A small autoregressive pixel model, trained from scratch.
Model: arch transformer_decoder, width 128, norm layernorm, activation relu.
Training: adamw at rate 0.0025, 32700 steps, batches of 256.
Data: trained on regions of photos with short descriptions (Visual Genome), 203450 training examples.
Rows from block 4, named by matrix and row number. Rows with one number belong to one neuron. Each number is 500 + 40 x the weight over its row's rms, rounded and kept within 0 to 999. All counts start at 0. Numbers have three digits each.
# fc1: MLP up (model.blocks.4.mlp.fc1.weight, 512x128), inputs 0-127
# fc2: MLP down (model.blocks.4.mlp.fc2.weight, 128x512, transposed), outputs 0-127
fc1.280:491505406514500524515545405577537479472503518464501445441472476516497493468506545509524452544473493491475501535537569560518510504513413557549551531492451404456512544475496485480513505489526532464529468473537498483531488464462557513506507588547504450616476531549492440499499534538454545518473460468537476527441516418507507593463518449536505502527443534468539475510543424519449537558506
fc2.280:510484500493506484573501568428418498450498471533440567544487511507505542515522483486511487473501501509542501534480538477496505493548570453457446470489522581528459478547476565539475538509497481532541579539511495493452538535568492435476475496465486470446493437479483460530453443491522467444487507452484520473567448559451519504504525544504451445472622473519430547528469515617519429553479
fc1.281:546486482467479523512514500520517504472527492521432532517503470545517492485445452440468507516435495455572528483490492476449516546538503535442551543487555479615455560533554489509451383452437568511502530442489487504531505524474537529522499466509531468531467528457511395602485568489505476473487551507486515546518509509457432459476431463531462516508529529502507580451592491476429499533506
fc2.281:477530552465538432471505550485493528446516490540559412514497598519515499518497607460400518469577491461468488526547536468511495492629398507468480515502484486520462534532464511520522499508539465549463486398519457484440497485432500510492471479529555528573475527438478543501454509481508499514452442493527499458425549494537522512494544524537477505484489463547494516516500470403499516492526
fc1.282:470506567495464527476527547469458559446469515496497442440531535523475473484476539448533475510460490534540472477500469497468522512524500503524518527516502452391526557503521489556494569496595494480533548495560524508480494551482506433508477542527442450520461519532538465565490551480533510529486403540484558464399465539446482546503483439477504484544468413541584452547505568457518418458477
fc2.282:502473552491489539499522526525552435449454489529474471525509498484484534488485561526471515492537463474544452532522543514536501480510465484510493505479468504555523525514476484507484506407556452517469536479562543552552465530468521528490537492488482525521503480491483500525445510567517528481497519557462467422391527447482515451517511522533504485542521471492482512520481498244489506460448
fc1.283:484482492455543477549510484485452573520508506492527558520456521490534535511524463524548526490534518504494493451474508533435492500521545485450517459522490542534599561470505480489499427465472550559499525456556536518533508512485485489500496527619503462506415527505499481500514576508487512448477517537436452457469516603448388464459501486528472413464481422502501505476412503506510439410560
fc2.283:511537472518457473485472491515499420517502446552534520489541455500477483489527493533435472476550532543569502514532533467556476532476455462448440526419482470560459505526495456461415541553564430467562476481443540575438452552562535430444548469506562472516536474528533468471466500470505515567516527512485462453606508508488485455503491438504536478513463541484528440499547431502448540535463
fc1.284:489467464532488492459528460580438518471525512506447442489437510524454544497445473544482444426498462479510485528556447446522630528537533527510477574492460498518530529476519418518422487534460563537509521505518498507578503458516513515551552447454518532508507472515537452502532520447579486470526530523502540534518524481479456501532417497507534465552427500460505452445581566486546538456455
fc2.284:520494516556509450478436474492527562480535484488509482490559477534514502555567498597519539499508473518427483456467484525515483583468558529481474464474484462432516459575534514515475554517536459467555505466464454466528467531519475440412522468490437486483501460503463495612499448545487509524444456535474428502474551521459505495477529544491593491462523508588578508444485449521449534453557
fc1.286:513451547526464545551543532577430483506488520517431477551482424563526503490470520465501475463550502465536520482554490507527519538508471491502470500597486490456492538444519491600489485445611531541469517512604511517534468572455552496578512469483505538478480540461550462539468489541529541468490468513495519404498516542446503446545451440456510515544473470493527469499503509401461467492471
fc2.286:498470551491489550500532513522533449453477505527465512531477491530499517506493588510486498484562479464556465509548519548551518475521473448484497554532479521533500551466483469547468487428584517543468548490547528500501461536460515489525531504515497549519431534484534473540468501544522528492499467540455485428404518509475480506510483463496502470508512442487525472506480480253450453468480
fc1.287:548524505490491478535497549531550441460482494558468479531530514603441477541465512518518514506497471459499454502448468514477492520514500481495487557576451516517485514503433403512480530460447560449525509445522467566517476596561511403508471479525562506502455561457508579503532443490584507469472484501465511494478486581535492534454471518530482528581485481521546476586544568470424503522471
fc2.287:508474506492569510500409542526405493544464440506529470475463465528482545489481487534448410486512518544481436495478550496488501493595495507519463532428562488470479509563508437505460502585487470498480460548484503457466547527508555489441499497483515491499499623434449423490542552495499489526598443504497438501510526473494502473468533553485481493463533518534489530562506526401541443504473
fc1.288:478514444478434473497555493502496536502501411477523546527522558481453529417460514462431495504506536460529532467533435534485483547492511539489502546529446538480535537478511478532509547516554527476517486509535513539529479505459441527557497495538552528531467508472468506469478540488514498500495502557512487543490573554413576420449421527527502396413512401473530513509494399510520468406510
fc2.288:495470484461504415481514515496430466526485511511501494453560435516550504533413431550493487508473524504507530486537564501542476436489507507445565546496495484491550502548510468450437504460487531495499500524563463436540531454492582511446520512507464491498516521480510494575511523506472542492503503450415458553525490511509429523553540454450470535547502552551504539462614500654505516487466
fc1.289:482536545471508491456514497523476587440450549470496535460486479571567497478457462459475572532522520466536410465490474482502487528508476525408552514467442516469540482432511542535540493456503525482562480512511598455538535481494548430548528558476544458516439486528556459529623570519508537473532493522425497471539506497522512531529522503455465412520483440431517477469529522481474511506509
fc2.289:493482636530505494455418487455473441487437570480498578511441412465462498488529477429465558477489496510515472503552497510535501521528504444586581451517516487449452517519537539560497470568482450473545514499502561502464436513471510518581502542523488568496485540515544437501502416482507511499493501521487461531438531488516521544485495490459466559497514463556492510531540506405531465502451
fc1.290:483529445503528562557562544439520466479532495550477422489471465493573504502524585455506525470420454444535535483539459500555527513513501449550579483531501456454510539509506441510527452480500527581476552534526479604508477494514498498461527411550458494484497460505463567503464515521513499472492535452466489490534489485529524513461440460568504478505502458430513611525487580479516442436471
fc2.290:534500532533425529507404551425442526472516476490586496425484519550555453500366490518427493536500506544482452451511532487568487447450467449489498501490511465525483503619463461480500486452449518489528503479515518534455509449495561505496467487526495584554525439498522517537487474454493534477560486531521578440468458474470502439499573450518502525476545548511517497473529500474523525550496
fc1.291:545490484521460520505542516465463488515465418486442552533562433466600480475466458536470504451497425504543549492487461496547546516475523476470550509476431449463490494528567511532475523464528445509401554634546476458483440487486557481469511425532522566535534489487521538520538486594480512545471534563468507469479493520534539549539466493507460527532439472525503535565446517504502485510514
fc2.291:525567531435494561563497490440442521468458470486533515459428532506464486472497469438582531560525453557534539522497457586514479535525497501485433454387531454493516515588547589506478515493477497467476471539470462451546497453406492489418491460554505508533548524451462512532455535540480481497581482539479454528496535485483461514504542494549491516449522442471526508560553497507475534499492
fc1.292:502538523584531553505562432432505420492504532553450464465481469474475550406468563500451439464468481456510480513483509548547602578543480504528546485499487459470491467466446450531453469491458562505487500517582509479523449523513531498549532485425552483493541488481523439490521504555506502482541428494480529500564510502465555516549513530540519510495504492485463511412544475482493509373510
fc2.292:499466476415449536477431433504537544553511481464502461559420445482430509503442530512502535603510501471443532483435577515467503511472509470464485460454500456538510458441538514530456441526552573400525519531465537536540487475512531526488494538555461489534470556532453467515502515524497538467497521495461475606452516500554543565472545567484514456478489444516523470461441495492525525522549
fc1.293:555481477442513465552519434527522486512521457508472519536481518500467530554566532484479504467556505473462488456609468575479505549487440470519500488477434489534473489498561467473491481459534528505443474443479495457574488534534555498568647484560464513510434493535523459471494468445536503499457473540484537479465525509500487516567447516552468435587489462491533503555511414541472515425505
fc2.293:500483487607539410508491515451435513478480471529514534508529464571564470480458445514545406548537471538531492548484486494452476541467492521465509422466484493467508497506550485501441508516447477545424550489537468579561520543469519526431527548446471477503551508549538528547513510477469501525513418497558489458530461465523487402487520565531492444527466513593559480506538533530504512442486
fc1.294:486571479477462524532491497506436444487500470545427455509522581450521528490466461451477429471479474515448459425492521513503525554471488473498454550516427397433529491517558497482512460509524503524430537502472549480538562507554521482529472463534532459463483477468476538494478473532573564512487553487537489505450549553446550512478522502443612486550455470521577494449527478492463464405515
fc2.294:482446444449502444543483576504561511513500506504523556464460506527467492463428512496511501525589509457515503566594478537484467459555462494569534478510589579480518552459484502484436514495499405499490509491565535491495400507546560518470522498512511585540481478480424529505472505493504487478461505527443471545469519462527468520500431452521397487498562486494453533544526515523488461533426
fc1.295:516491436546537555509488573530480424482505455459457522455550463551493580467507540450522491500453486511460565548537451533511498502543403560512506520550484451475520483537598438494488535398480551526568567494531535500491522540496513481513572449533459495483462503477495469538520436575496529475513490509439509453450525525517467479479497473467516476516485457446481422564520565488465414490471
fc2.295:483415386495507555450529523526494506498434503428513492445437511501483469465433483510544474502479469534467428500523492493573520468529606462528552475483526451512501518553494493562568515490465471405558536451496531556435565550492484534531459497512510529449473490526536498473549495447481538496473639483518556494498495517533564449496572507486514488519534524491460514475495433496480494477478
fc1.296:534470491490540481525541535493518485413512454483485508503488452522461560457526510532574523461484505461569446533540497476487552537534547482478520457578483523458513511472484464509475549480475511465488505577522492626499478504529507437525535468568445527559478507591464491484482508493493470490576534513429566458565501531497473485555431503491477508494537519491480350531461453509497428539446
fc2.296:502485529479450511486521464513521492562555581488470411547457560518449559477537499512462519544498500468550449510538490576452481481506492450479525505455532534541457461563517458517529562512479466511496468553388475563484478551557441533524485467491431390501421517517467565488541556561516445543524527471494454488494569481482501516499460487464466461420525478540467551489556503531527551513511
fc1.297:469485482479482555599532480581507478452569445493495451430447553553567470485514499471502460489581511466465554499568482527453492461504512458503500509485482493452573522517560447533511516449518536457498569442493535488497463535430475455488515511558497531504452506433509452551521460534494479506379446575473461506509497432543448528532532504459526456483442460446486527532464493494442517442495
fc2.297:529492493426485540464561524516565440577509503483494514511509469461493486489477535460447466482497470505494502539512573491532513465546415459564525444461479511530439418538467487520534499530574539540479470569491504488524445411493522525571479483488468481453494499531459566438486549545443513457533516494542522447496583531472583489463456518532497578502562532567473468571536511437437484532482
fc1.298:497450533471523540498498490411489520525502505574486564527496491521497524516472463504457509506559460498543457450428476541449446503542441492399437464503401495486497440501475509514493435520479511521434522535512568420555499579509506544496568482495495473533488527531544489498493521523532545486490472485512500548534529502482465625539486523399494558579526425514484531462522534423486470526532
fc2.298:480490581408492480464508488507433520426529452486544503471531455500482519488459597511566501539479495439497498500552447514508523501531522527553505504437534533543506533494550513453503547527489490526451429502526505432452572542486470515497484532558495538507467527476485535429499485517507485499541525446468466394511529555443538531479532509452541523570488451398402424509492548444553514509533
fc1.299:529489525468450513575493512517523554536445513438466533593461494538477520435495476570508578372537522494579453512513607542498506524513490537504468568447463409559506536484511447492416498479520506501456518485485508543554513518493507406475467509478472555460464494457504526529508532543481550428495549507490467503457524454452442490503483465545539519527495567540544481494499459520500511518444
fc2.299:551477402492419549500490476529476569475466428417538487493501471529442497488549489464566532478539570518508464460487463464541493510513538555578461510417493495592538521485507514496493474505458423462530534498497503513438544496528504511528451508528527477435531512549507453465556424509507485438507504525540522465523465580457476448541493427555572547527525494507506443488447483482560489529570
fc1.300:523494496462509478536480569509492497423520495489529495524490502500505512581487474546517565411521561531500459453496519542463481529459510520476458478490447588533534505485543469493506492430509514498545562466507493489474524595463529447489448446535470510482478454427488523589596509464567508510405534537514534485497493564503429501512480491444446443539496464463473518562477563513400422481482
fc2.300:531449518445496489515517492402482515448493471521464466476466580562488456475505494418440494563515480505562537528557523473551547490593420451482414559505501480521441439484513570540470525555489451490495437483422541529501530492521498484525551548497541418464511509444550466476410505532506517525550509501485451482549507434511568488471533485498469551476495521508535468515507467473572526550480
fc1.301:445443530455522553535561540566475450427454518547404503513512483557531468477472493468505472477495516489546501460535480487510497534522511482500537491604464475502478558424543464560462533415545548531423547498538515540521468575475489491554533488490498527522436495474567472491470534537550553439530486482463521480475524526455502467524489482541502464535493449484553445433508487387453442475545
fc2.301:496471549498496550504527512517533445460475505526467515532484489527494532506486587510492496483567477461555460501549526547547518481520472456489502550531474517529500543455475470550472486424582519538473549489542533503499460539464518489524537510518499543516429529488526464546470498550524535490505468543457487431402524513473478504514478462494504472515506442484522472507480479256453457467474
fc1.302:501517454424538536551544481523453408487449425501469499528566438481483538414506471513454451447512505453431510491493483481482419507498510488501410466493396502512611447517528394520496475510534482503522544552484545509454469522475515484485519494496491501584567532440552600519533483534498525568505541514445470449489531516546499499572508519483507482544469505533514485508490504464488469519515
fc2.302:517477527455470489490471482544473513552479532494514437504491535497440501473417581506504596515465487566430498525494466472509559526486452465489559505516511470504430485563473489491540525486472500560417445550466459543600523518438454468513512551533488511533589492508500495547504562515501522511587476539546492464459559521456464541502496528501502425448503487501571471470509497372484558505534
fc1.303:556446499604438497530462510419527513527482536529474430551499476574530458573446552471479571494479509551537517440445550536533448464461518503438556458589435496447495549458505468505514554469475525451512498503549508512493469483479470480532468499435490454498464438551479500571522493518512511545534449571571571487470445515465516477523493502515493463443551502440518478497503495499540487417475
fc2.303:526463494452485456456415484531515575449549444514554489549485503461464470542541616487527489529491526494450491529546418499501516497471465485489500467447513504519512491481453465496426537498524482618536536443523477486517481483493436463473468523581544486488541538448471459538486520545501478496471475533494514380492515447550553500502478583545506505425489484540576508476511496407473507518559
fc1.304:498486483501470547510577561584522498434462503504425554489454468506523477491459511499551515457574514420523485460496530566486527539563523501484516511554477459503523540462529500593489480425506635483498571502546499487490472552455538475494565468516507515557493490489565431505502488553513539484536483512486501447539483555456452556524444467460487535518488460495554455465543524385504486482472
fc2.304:496468549499496553498527513514539448460479502528468520530476489527499523504487588502491500488565475461548466497544526542547516476521470449485502545522480522526500545460477473554466485425591514543475552490541527504497457540461516490528537506517496548520430537494536468538475499545526535494503462538452486438409526520469481510516480463493504471513505440481527470501480477255447455470474
fc1.305:481455523487528558465595526483424480521470522457494530475456479539544544470508449435470512496522481482470543432479533513545547452500518403467545514512524477466495524505445469560441506411506457496468532529534558527506484491456479479513466504476493486559513490500569512517569459497513517610581444557460510506511607476524495478498443488497486501448604539434567450457497453479496471495508
fc2.305:515588429550499512530547514516570468591536519503493409551526527511459571514548490477461477511560511444493490528407459517543516467511504507479408538551523489506451496497464469521490538490523496462413441573455449513444491491430462518523517493540501484484533497532484522477451519514490532563494435491569479493537483501499504453488462458505472501585408540466539564436454527522515441541536
fc1.306:443535393501506538556488538525505403489527495529487525519517535502540494485494462514527497436543553407586444438554538523587466470472440560466532465500496455475535456453467441505483523495513507534486553508488417512486494474483503546530437501483526564511547571535531486516549450584473489480472442512501515520463493495478415560567460459515544498472451533545588493504506495507466538482508
fc2.306:455524507541506554520486521478452545495502486502499522454537476458585484499490544498522528540489498504522544556519530452467486496514586490554461524580512498579487535573536526541488543424499478418543433450526499403451529454498492485554445485519477524501462473517412481509520495449507469516518522477465497467534416460519560497477460495490502512479522431396475444518507465643502483520535
fc1.307:491526505489500505550492542491517521473487615509482497493479486572496479471502492493493465493550463459450489544511489520496519514480513485536564469584496443574421547490544526483435453513497527496531481443525491437495499515478574448530484460494489571438440437476539434531455477520529547435471583516495466460467526529539413461480405471436531568516477495498512507519466529530563452453603
fc2.307:493485355446469490535565498518492481482463430526505473528539504478549500519471445569527513443447512436556554467458504478481503480591509542548532486500439523512507498476453440434457494499513516466528589454515506603538574533510521503485515490511486534519543462528528541545477553457448451489453506435454534490524522502486494488513510473457545512486526467500513450487539579603466468463442
fc1.308:443476521463505516526490525463471508467532487517460512606534464504547497526419536474463416523523542553549436494543471457558484459568498560500446489480464529496507525455512442490498423444549563490530491520475544479448445540435489459401535518518595492443509461468511563513482500470493528472537533463523554468503451491518521541562484507486444410529423456485536491532442526472472524534532
fc2.308:500458484443581475565542516423583493559491497484397469535456500462526495547548507398513496459517559545494562549485462506507478465491417510458482532537521580531532518469520546447512534466509543545460544467547480523459525459507497585537478518441427484493465490471422451424485509488466533502477504508461474460491490531513458424501527485551454527527564563506509491497430541492473508460505
fc1.309:500527521508491522463579515503487485477473489511473473445555420489476484525504594516464495434446527505490536556415478424562568521512542445502545472562514495465503502511495498521511462476475521545423469609539508517526425535434532457495526529507518429544476425469548423551470457491488560414508487493459545519495544485562522499505520490529504430491459554515461461511467448458498441495550
fc2.309:526484485496477526488429498473408453537572462511546531486456510497477507579542522395501540445512524558500426552487463393498466505515485483442408500459507520514471558544474528475534514524410563519511516564506481475497531544471493445470563492526458553503514466502482470468470525492493453469511503566526509512421449498520488605443579502516497451495516489545518504528579507456497453513515
fc1.310:505521520488598526526477538508430500458526508528509513523546539415516516479475482468432465431521531440514470518470488582500539514460511480477529579524514448525526492500491522503446448431561503574517531499492565483578467540435436441578503518470464567421463510469520546442531502473485524448516550492448552476553502545431485462567484498504498527381480464450489474479513510496488488461498
fc2.310:480428494502523493558507488486521497496584464493520479551466498455527488452462523523508484540469525533476418576564431425498462482563474502523578434488525532471482528513468467499495520450394521488477395531562496490517442506570481477517511541560545519549519515463474474504519448550486502398498459491545395454437528475533538495528574510550472481441507468519527516560525496536507477512509
fc1.311:461408560498480508458504567488514510516511473525431543520483502503537489495527484488506485520517485480506500529560462489466579596481555483396555470528484504546582472518528426475541452418531563518396520484537536469463551544482532496549507511463550467486458478514541463453477525529504488445562489514479463487530568500454481528474527464468505521524509414382517475563482458472464538486468
fc2.311:466529567480489507506477513534481438410541490505461475488599499450461485499467560557477464511511489486525497516444545466483441523473470542561509513470496463524486511440554445511570528514398507483548532408423490538440513532443481530515530498459502525507459467492470551505479544513478490547512476524590529419558538568488486479497513481517505510514519549497519539530604437457509530395504
fc1.312:440532448448454586491510495493549553420538507533522471416517480517499559527470592510428502510532401490537476566511528463538456537530456462544407469496512442511524555468454488560506477512538506487569507468434549429500462492498528495516478429500516509450521480518558524546478512570583467484520487478509497454485536459524500462553461543491568525522430444457485520528517512486470511456534
fc2.312:500512483502556493413520524516490471556543518468544515516517469528510489570498366571533513465504505514509568395463599513451501448453522496450514473481518492505529474554524505532442516477500523520541566533467510557495474562436512488484485472475496490475504509578500505552532460462493497531547489461434447471550490536473443519508493459445506463467498532503485514462478508651423474547501
fc1.313:500498478548464506439509505455509501475467482520477499470505486536477509583496616534506572537487441461535486474459529511505450509485516548493513485513471487442465595494497432550512473482567507417516507544569491499556487512559465398589500540495506482482491441566456502553414489564531528527484426530543577511433482569520455524516468507543525512470545501539533521487435516449450498481478
fc2.313:529474525514513549474445519408486501479506517508503547518549515512442516460540494525442471453516476527572490532491529504538509507484532512470461522488512501527485471553499465546530448458535477512456569472444525512508549531477500552489503477411452490522475500466532495567478469458519497512509501548443521443483539533402574439510494549527518497476488480468457498526462509277561492510543
fc1.314:496521480494531486531451514576520467486506430474496509442460491457479522482527495450425456505561511478538512514513558533444527517536444504510470573499431478600537582498532532502543507494629543556518511535533496525554461492470531528515458508515547517571480442452509455476556498475532472422523555497418514393487527502416539497448435512568483479523497448519500476481512499513461518487466
fc2.314:521531519487500466476470547436500494484548492510508552521562482576490546485475491621511492540513463508465501443453473509561512515447618527428493445462473545458520527518567430511470537465473434476523498491478467484496560521469512436432546482462464390460472465518508571546440473510544488487502475431436480520489483512557551516553507521500540479457527462545521567537533449487496493472553
fc1.315:478488509462524491492504503472508491496493535550461477488493549622516490437477490447486502502513469532501456570464437511505458538401528448497433537505513532570486464515525478536471489467530528486515511495482523547507477481455467524531405522533542520479458504560534541521433593532489518501559534420458446540491569534504403426535469463463462528440557537424501527520412485491520463549521
fc2.315:470546503520528419496414517440455524477509514566503529468501479464447508567540504526558467490472487474525484491508513508524630460557459496409450400434546477451538535501516490436519462502536472531457508468530523448529516502516465461464540484562516543517496528515572509486531530519467513480440466495522541494550451450538447448523515534507535431519475597505446512493539532537526584539519
fc1.316:556516492492461523479524529501515518400473457538513464495496526496475505554526576596458516480543423450528433533509490448525502500492441457519474482488535469444479508531479474570480542529572502548483537504503491525465504532510504406503494497511501540488510517547522437511558534500500504526399413530549443401430448465509515502499537465496555533499463488472520539481451578461438413567512
fc2.316:500538480503517494484507512438491532531477560477530603466570507539519484490490474511503507489435501489540420478514529500546501503487543508443518533488446437489508447499488444466446517439518413571564482438477483480491554494459431500446508522421514481476391532488566481573552456464555539487553534524452517582576484554498501530455501542468533560465536493490511502514513505396512519547492
fc1.317:518546476538472492528492534480627464431456467492519498502452462510493519495475613491516535571498489454547440530633525453523497535522473521469453458543519508534500581445449455494479534491518508415575499456538482583494420514550491441475511475516580458509511446502482458500447497480472530469517472503524527483524449496495497478532434514524472438458512508528522514560522529465446447501504
fc2.317:501525539495498458481452505518457509502467544485521402482454561493522477517523493426476526480554511456529451480540520534474522482487453515524562454397499566573527450566457456441489529447517487557460474547557485498489470495521547537487503492537504424475531528528520528539510486546509498447561463560515483411431524523504475517457551534537503536476538406492551518562559460385513539513529
fc1.318:556428526428528491492516484447572465508469504515485603435472399492502467547510494439458543461504466502555454475513506583530460510495454487478496504503485528430483494521487531514522552467516551475471518525553507474458518554451491558546576488489508488483478458568511450509440479516548522482532492496550545441422568552553456561515465458478524427480539445508401503509492443526488447497473
fc2.318:551543445473513468479453455580403473494543482506501586583516515516469459473538558482496506525487492558551566478497531516457459509531547499542461461552470485552484416498520441551443508422445545481483425465509498487500478547467498450477475526465523579480462470501478508571453528414510508530501488459469540530484441472462499473512526557490516506504520501519573452518478507562430574539563
fc1.319:499495473579569520517594501466521574490494528500465535486534533538549472481523490491472543427479535458507419447531463544521478515453467523462461571458498425537543541479474488505444411422524488489499509513501471583586487510499494480569506476492491475524465475476540520506506484544512500500464476441444580487457490537523475463528469477561459531465589615497537478545540425508474483493537
fc2.319:490520434540495461487503513521402489556537572535486479399449462510508492543461507538507501465569468531513494444520458418512426504442549521482500434466483517524483509504526532523516514490524510529568497415591498524536512515550501483462488477467478463507503539553508535522423399493527550468454437508525460543582432607518488514479573465485511514513505463541490494534509446551549478526489
fc1.320:548517439476520507481583475524466490395517482505487485521462523479481516468506538465414482485511543491588487398461523433505449462490493442511406561528524488519536498474464534511557520485534470568494554481508477544500521564469445453527492442505498514505493479494526461560443502482555558589416474553480442528501526482518499557485404435482554445473535519456537497494478495484501516536560
fc2.320:512417531383504509473499448488572502544515549482494509533496506486492458534504514443435512598497503526477498465522492505444535539491498485520479516493465453491472442429554513503439442517498545453519367501541485554553482494427510538484503459546499499515550473579493536531478475544510509505580494500445555534428550511523417521467445530567501556559466503549544501501488502527450504457539
fc1.321:525513421496422487525503529530418464491507556502470492490532449579530478557479474524447530491505530383514525546484518521554451465513559541494551478525438528494541534469529479514497478477496524464555485584508496598567494448442524515502443513523517506500508434481555491481458502532535529524568548498525462487464445570485357515476496450500550495455439492450502514492455493522463451506503
fc2.321:482421522508481541476518473530506469491519494479523535485501397477508436508512512505480456565537479507552502498527546460539487463440477522443578511475474541566505498524508480504496503479470500526534581429566524528563507419458466503424493531477394464475477478490513439628578477537492501522570525458501463457499506509514538463554536538418537475464520459553535543496512534535515440487436
fc1.322:467427466475448538494575529549471497492502543474469508464509453575562495619467502449473502469513559503511478521500557570526557506532473581509516492466406482499571478508480461556487465468498500449453543487518456511484487501474487540487480469452489512457482427511507547485524481622513482466597499492536477504534485508511493528460483437408528491503426440449474540529467504515435530554475
fc2.322:514471444483505590488507553509540477477513426502513522508505527490498442552486505569463510533493525536504469497516548421446470471432481507471585523516477481520580489500490439552459462523459492479446517481607473534513504461496432528421487512512546480537486429512461487558517544519503502504486512549423461364478479480482557400520543486472517526471481537578525464453536477529563508496505
fc1.323:429493454501454514494527499448514507488549531484486428467537542553538562471427469509485531462535493501446505464527605539575530548434486505454548504480507496452531485494477473550514465500550460444541487469470569596501515472538488559513472474544470524516488478502505431578433506489521557549491425543463523526476522526399555523545499483439567487507475467471562464433506502459514479450545
fc2.323:495520476405499466551498510509503414550522434470484503474480427512505481527528545427535515521487521499566528517501394514477489437538523500543476423500556486552439476529506401454529467478531540512492547495511506510510564508456449471529447500556522524494554436457440568513433499493520504470558493536561446478486555509544471566467505456508527550562531477511545587562513480459447482484529
fc1.324:519490532497598483536489487525508509492404504456479558497457540537589485487521511481513512492504455500513511501603535532530580607483517420427533486501471488490604445525529475495445552490500529478523464467547564503453479530466521399467579448533507527484448485501493508481475585522526493504482538455522494528521538547490484513486525422491462503434492443532558434546485454505473485476499
fc2.324:495510453568541415516538515480502518508471545480430590526572494459535511510571537453490503476443496469495488479520478515474532480529540560600523544525463505496480463499519508497524471464483502602528559545422489513500526609488528598536499500517524457430538420558495509439499449476493504509439488544550505454526485535511487538490423471494490506517403546543446529451493494534472488497528
fc1.325:480457523498442540462465526471440544530561505572439471441459500522468485407523467579472441467541508466544431540455509472542457519617481494440551496538512529565456507465457509561495471452541515577497522557448521468540541501473527530550560479529514490529498479489531494530481474516514559507531503548433532486485425455461465488476492462460509510514587457468502472411486459468473491461464
fc2.325:487482415493534539409494463501407493467581487511519468460600532569580490547485449441448486432451551444448489478501425509478499433504489550543541478478477524504501519514456545558498531497538515572534524499436500533498574481540452487540481530483552497456530506485480461499474527473542505502424497509523534565512442504481517517489439510533502529572483548459492494482504601440477453480512
fc1.326:484514539440482506546529482533505573486410509522465563498493487507606518479554526495543566481505501500548509469505452440458469515478513383441521435496457453522610492445543515537446520539511444530508453515581502467472460568517596460486518539528506568492504498490524542529498498498498515459547522499528487507474418553477489493496429469570533480489491477488538451457461528432465523453493
fc2.326:539507410500513469504547525531508429526549515446422455504545527525516493547513473486474464572581496536492445485472515494507488514537471495570538575510497504408422505509472532545527469490424557510559525504427458531479527556422480541512525499493450406525439466500462488494477531583508518535513500509505473436477563558493500540499529541485478510485504504449362484503519530468548467487496
fc1.327:532528434555488502499495531479575507498500524526475529525501535565538525508483538528522602411490490417478518482480532544514455435475552498510526470526526480427471537499481481502542489516511534480437465457511502534437578499441510532387499441434511503508472480572492576544491506536473526526511415497522531474423375501496534474563493453480495484426541492475543494459455492505486486476555
fc2.327:578484536416514470486495447436481564503483433477515510544469516434484479466526512482497520582539500547527485512530512451524552528437503480447552503473527448517511463476540477491454513474544494538545465495466552424389450444531464490518535541532587499479405498554543499505514491497510488477553545467469509505535518471568516492484432545468495490501490472520523429566592443552435513537447
fc1.328:552587530476491479545534455516494469452538552501499506462465428578562503531494580518420461460439516483479576442536495473511572587522464531470544417508477455531545479489513485506536458471455533526537481489502523443524531547445563526463547469551510553491483429488520561502529465472491535475568490463543494536488494454486479534557438487500454474495472443448498546505432470510421454528506
fc2.328:538469616515438389508489490440444586529508461571515494492501471473503502490470517471521462514464479578441460532487514407489485475502562445552424504520511475511478539456477547495491428452536514538439444516472484587517526559562501453581488531488469481485481551431510459431547424530489534519506507553522542460542557460520506511512525517530475468506485539503551534483472469508531479504507
fc1.329:505503532518546499500487519529506482488419487494490505489490402494512516398526507376488491517543511484547546470580476577436497544578546511485467541463503479442550465511532486571438526496443542494503545493492535518521455520542555494521549513437457441526500459485526435514565498465536539507408490486487527497469452475495467441556442508508503482502466452559551523464539586481451547452485
fc2.329:477510567554519473474543495478467505506462481544516453505476548528530471461519511509448494433531526452476497544441515414469478526517456562474413490499499478488493516537543503472501551519517472548344415459479453501584439457596497472452535548527481439532476494507545467523503459507523498552445511565515479459527442529495501464558471482518500527552496528523580525504551583473451477476501
fc1.330:561518495541455529540452465522460415515505534463473499495406484546543508548466514568520525503558499455446503448555488483529583514569495479494470458476459543514458528463545524482467473493518527462574526493499570550518408461486505460536579459550495537467457439537534474554585474524477519438477454491519493454549467588500468517482527416531509446486498464522529522473510492526454463430460
fc2.330:473463542476516537464529480528467537483504463463513553457510530507482506492480558519407469564506480462502464545523514467496542449453411479514512608450472512528549412614467517537569461469475609541493488491552493508516563493517558499498463454462457521490507446541516494578497553484485482556521445467522485558438543493546502483559536513473473547479425525508471430481501544496516473478551
fc1.331:552544468570524510541510531492461512491485492537451494454484487480494497492492435474543498485519483494477459452432474547440527434530502510563549575456514512507544546478454512517480542499519523499448505481549484464579520528465629511540484525612484465549491522537500421524573491539486502511534563502456524525499433458463517542473511468484488503551514449538486535446431422457449503383485
fc2.331:517485522577497551541506491482549584533520457513489560499438499463466486529540462482473528503509504518543481564466510444474590502496493573412500441592573476509500474506456524539458518485464516463530542496521494584447408531494468554476486538397489517435474493537453526505508474486491510513470474439469481487469494507524512415567467501551466526512519568529471518475490491395549439471465
fc1.332:483453431407573525576536544480514528473471450464511509457516514508506581520488533490483543486469444509482468490496539465472487489498412431557481493498497467497541489503510398563472495445515502524449511462583596466495522566510548508510459480598496513530506555565508476513606441517553495471474488484488468461458514513507432573493487517568509494532508507472564492501496532479431452458480
fc2.332:544513467496513520499491504489521483517488597472461512533414521510462477443503530484537486554512475505509549485573484501602490489499543405435505463466495489511501471500455522444524462484580489425540485479465543479466478540439531542566497479463465429488484429529480591474506479484504550489497468492555488611452522538483495462522473500540495508515515607488493519582526440405547493474455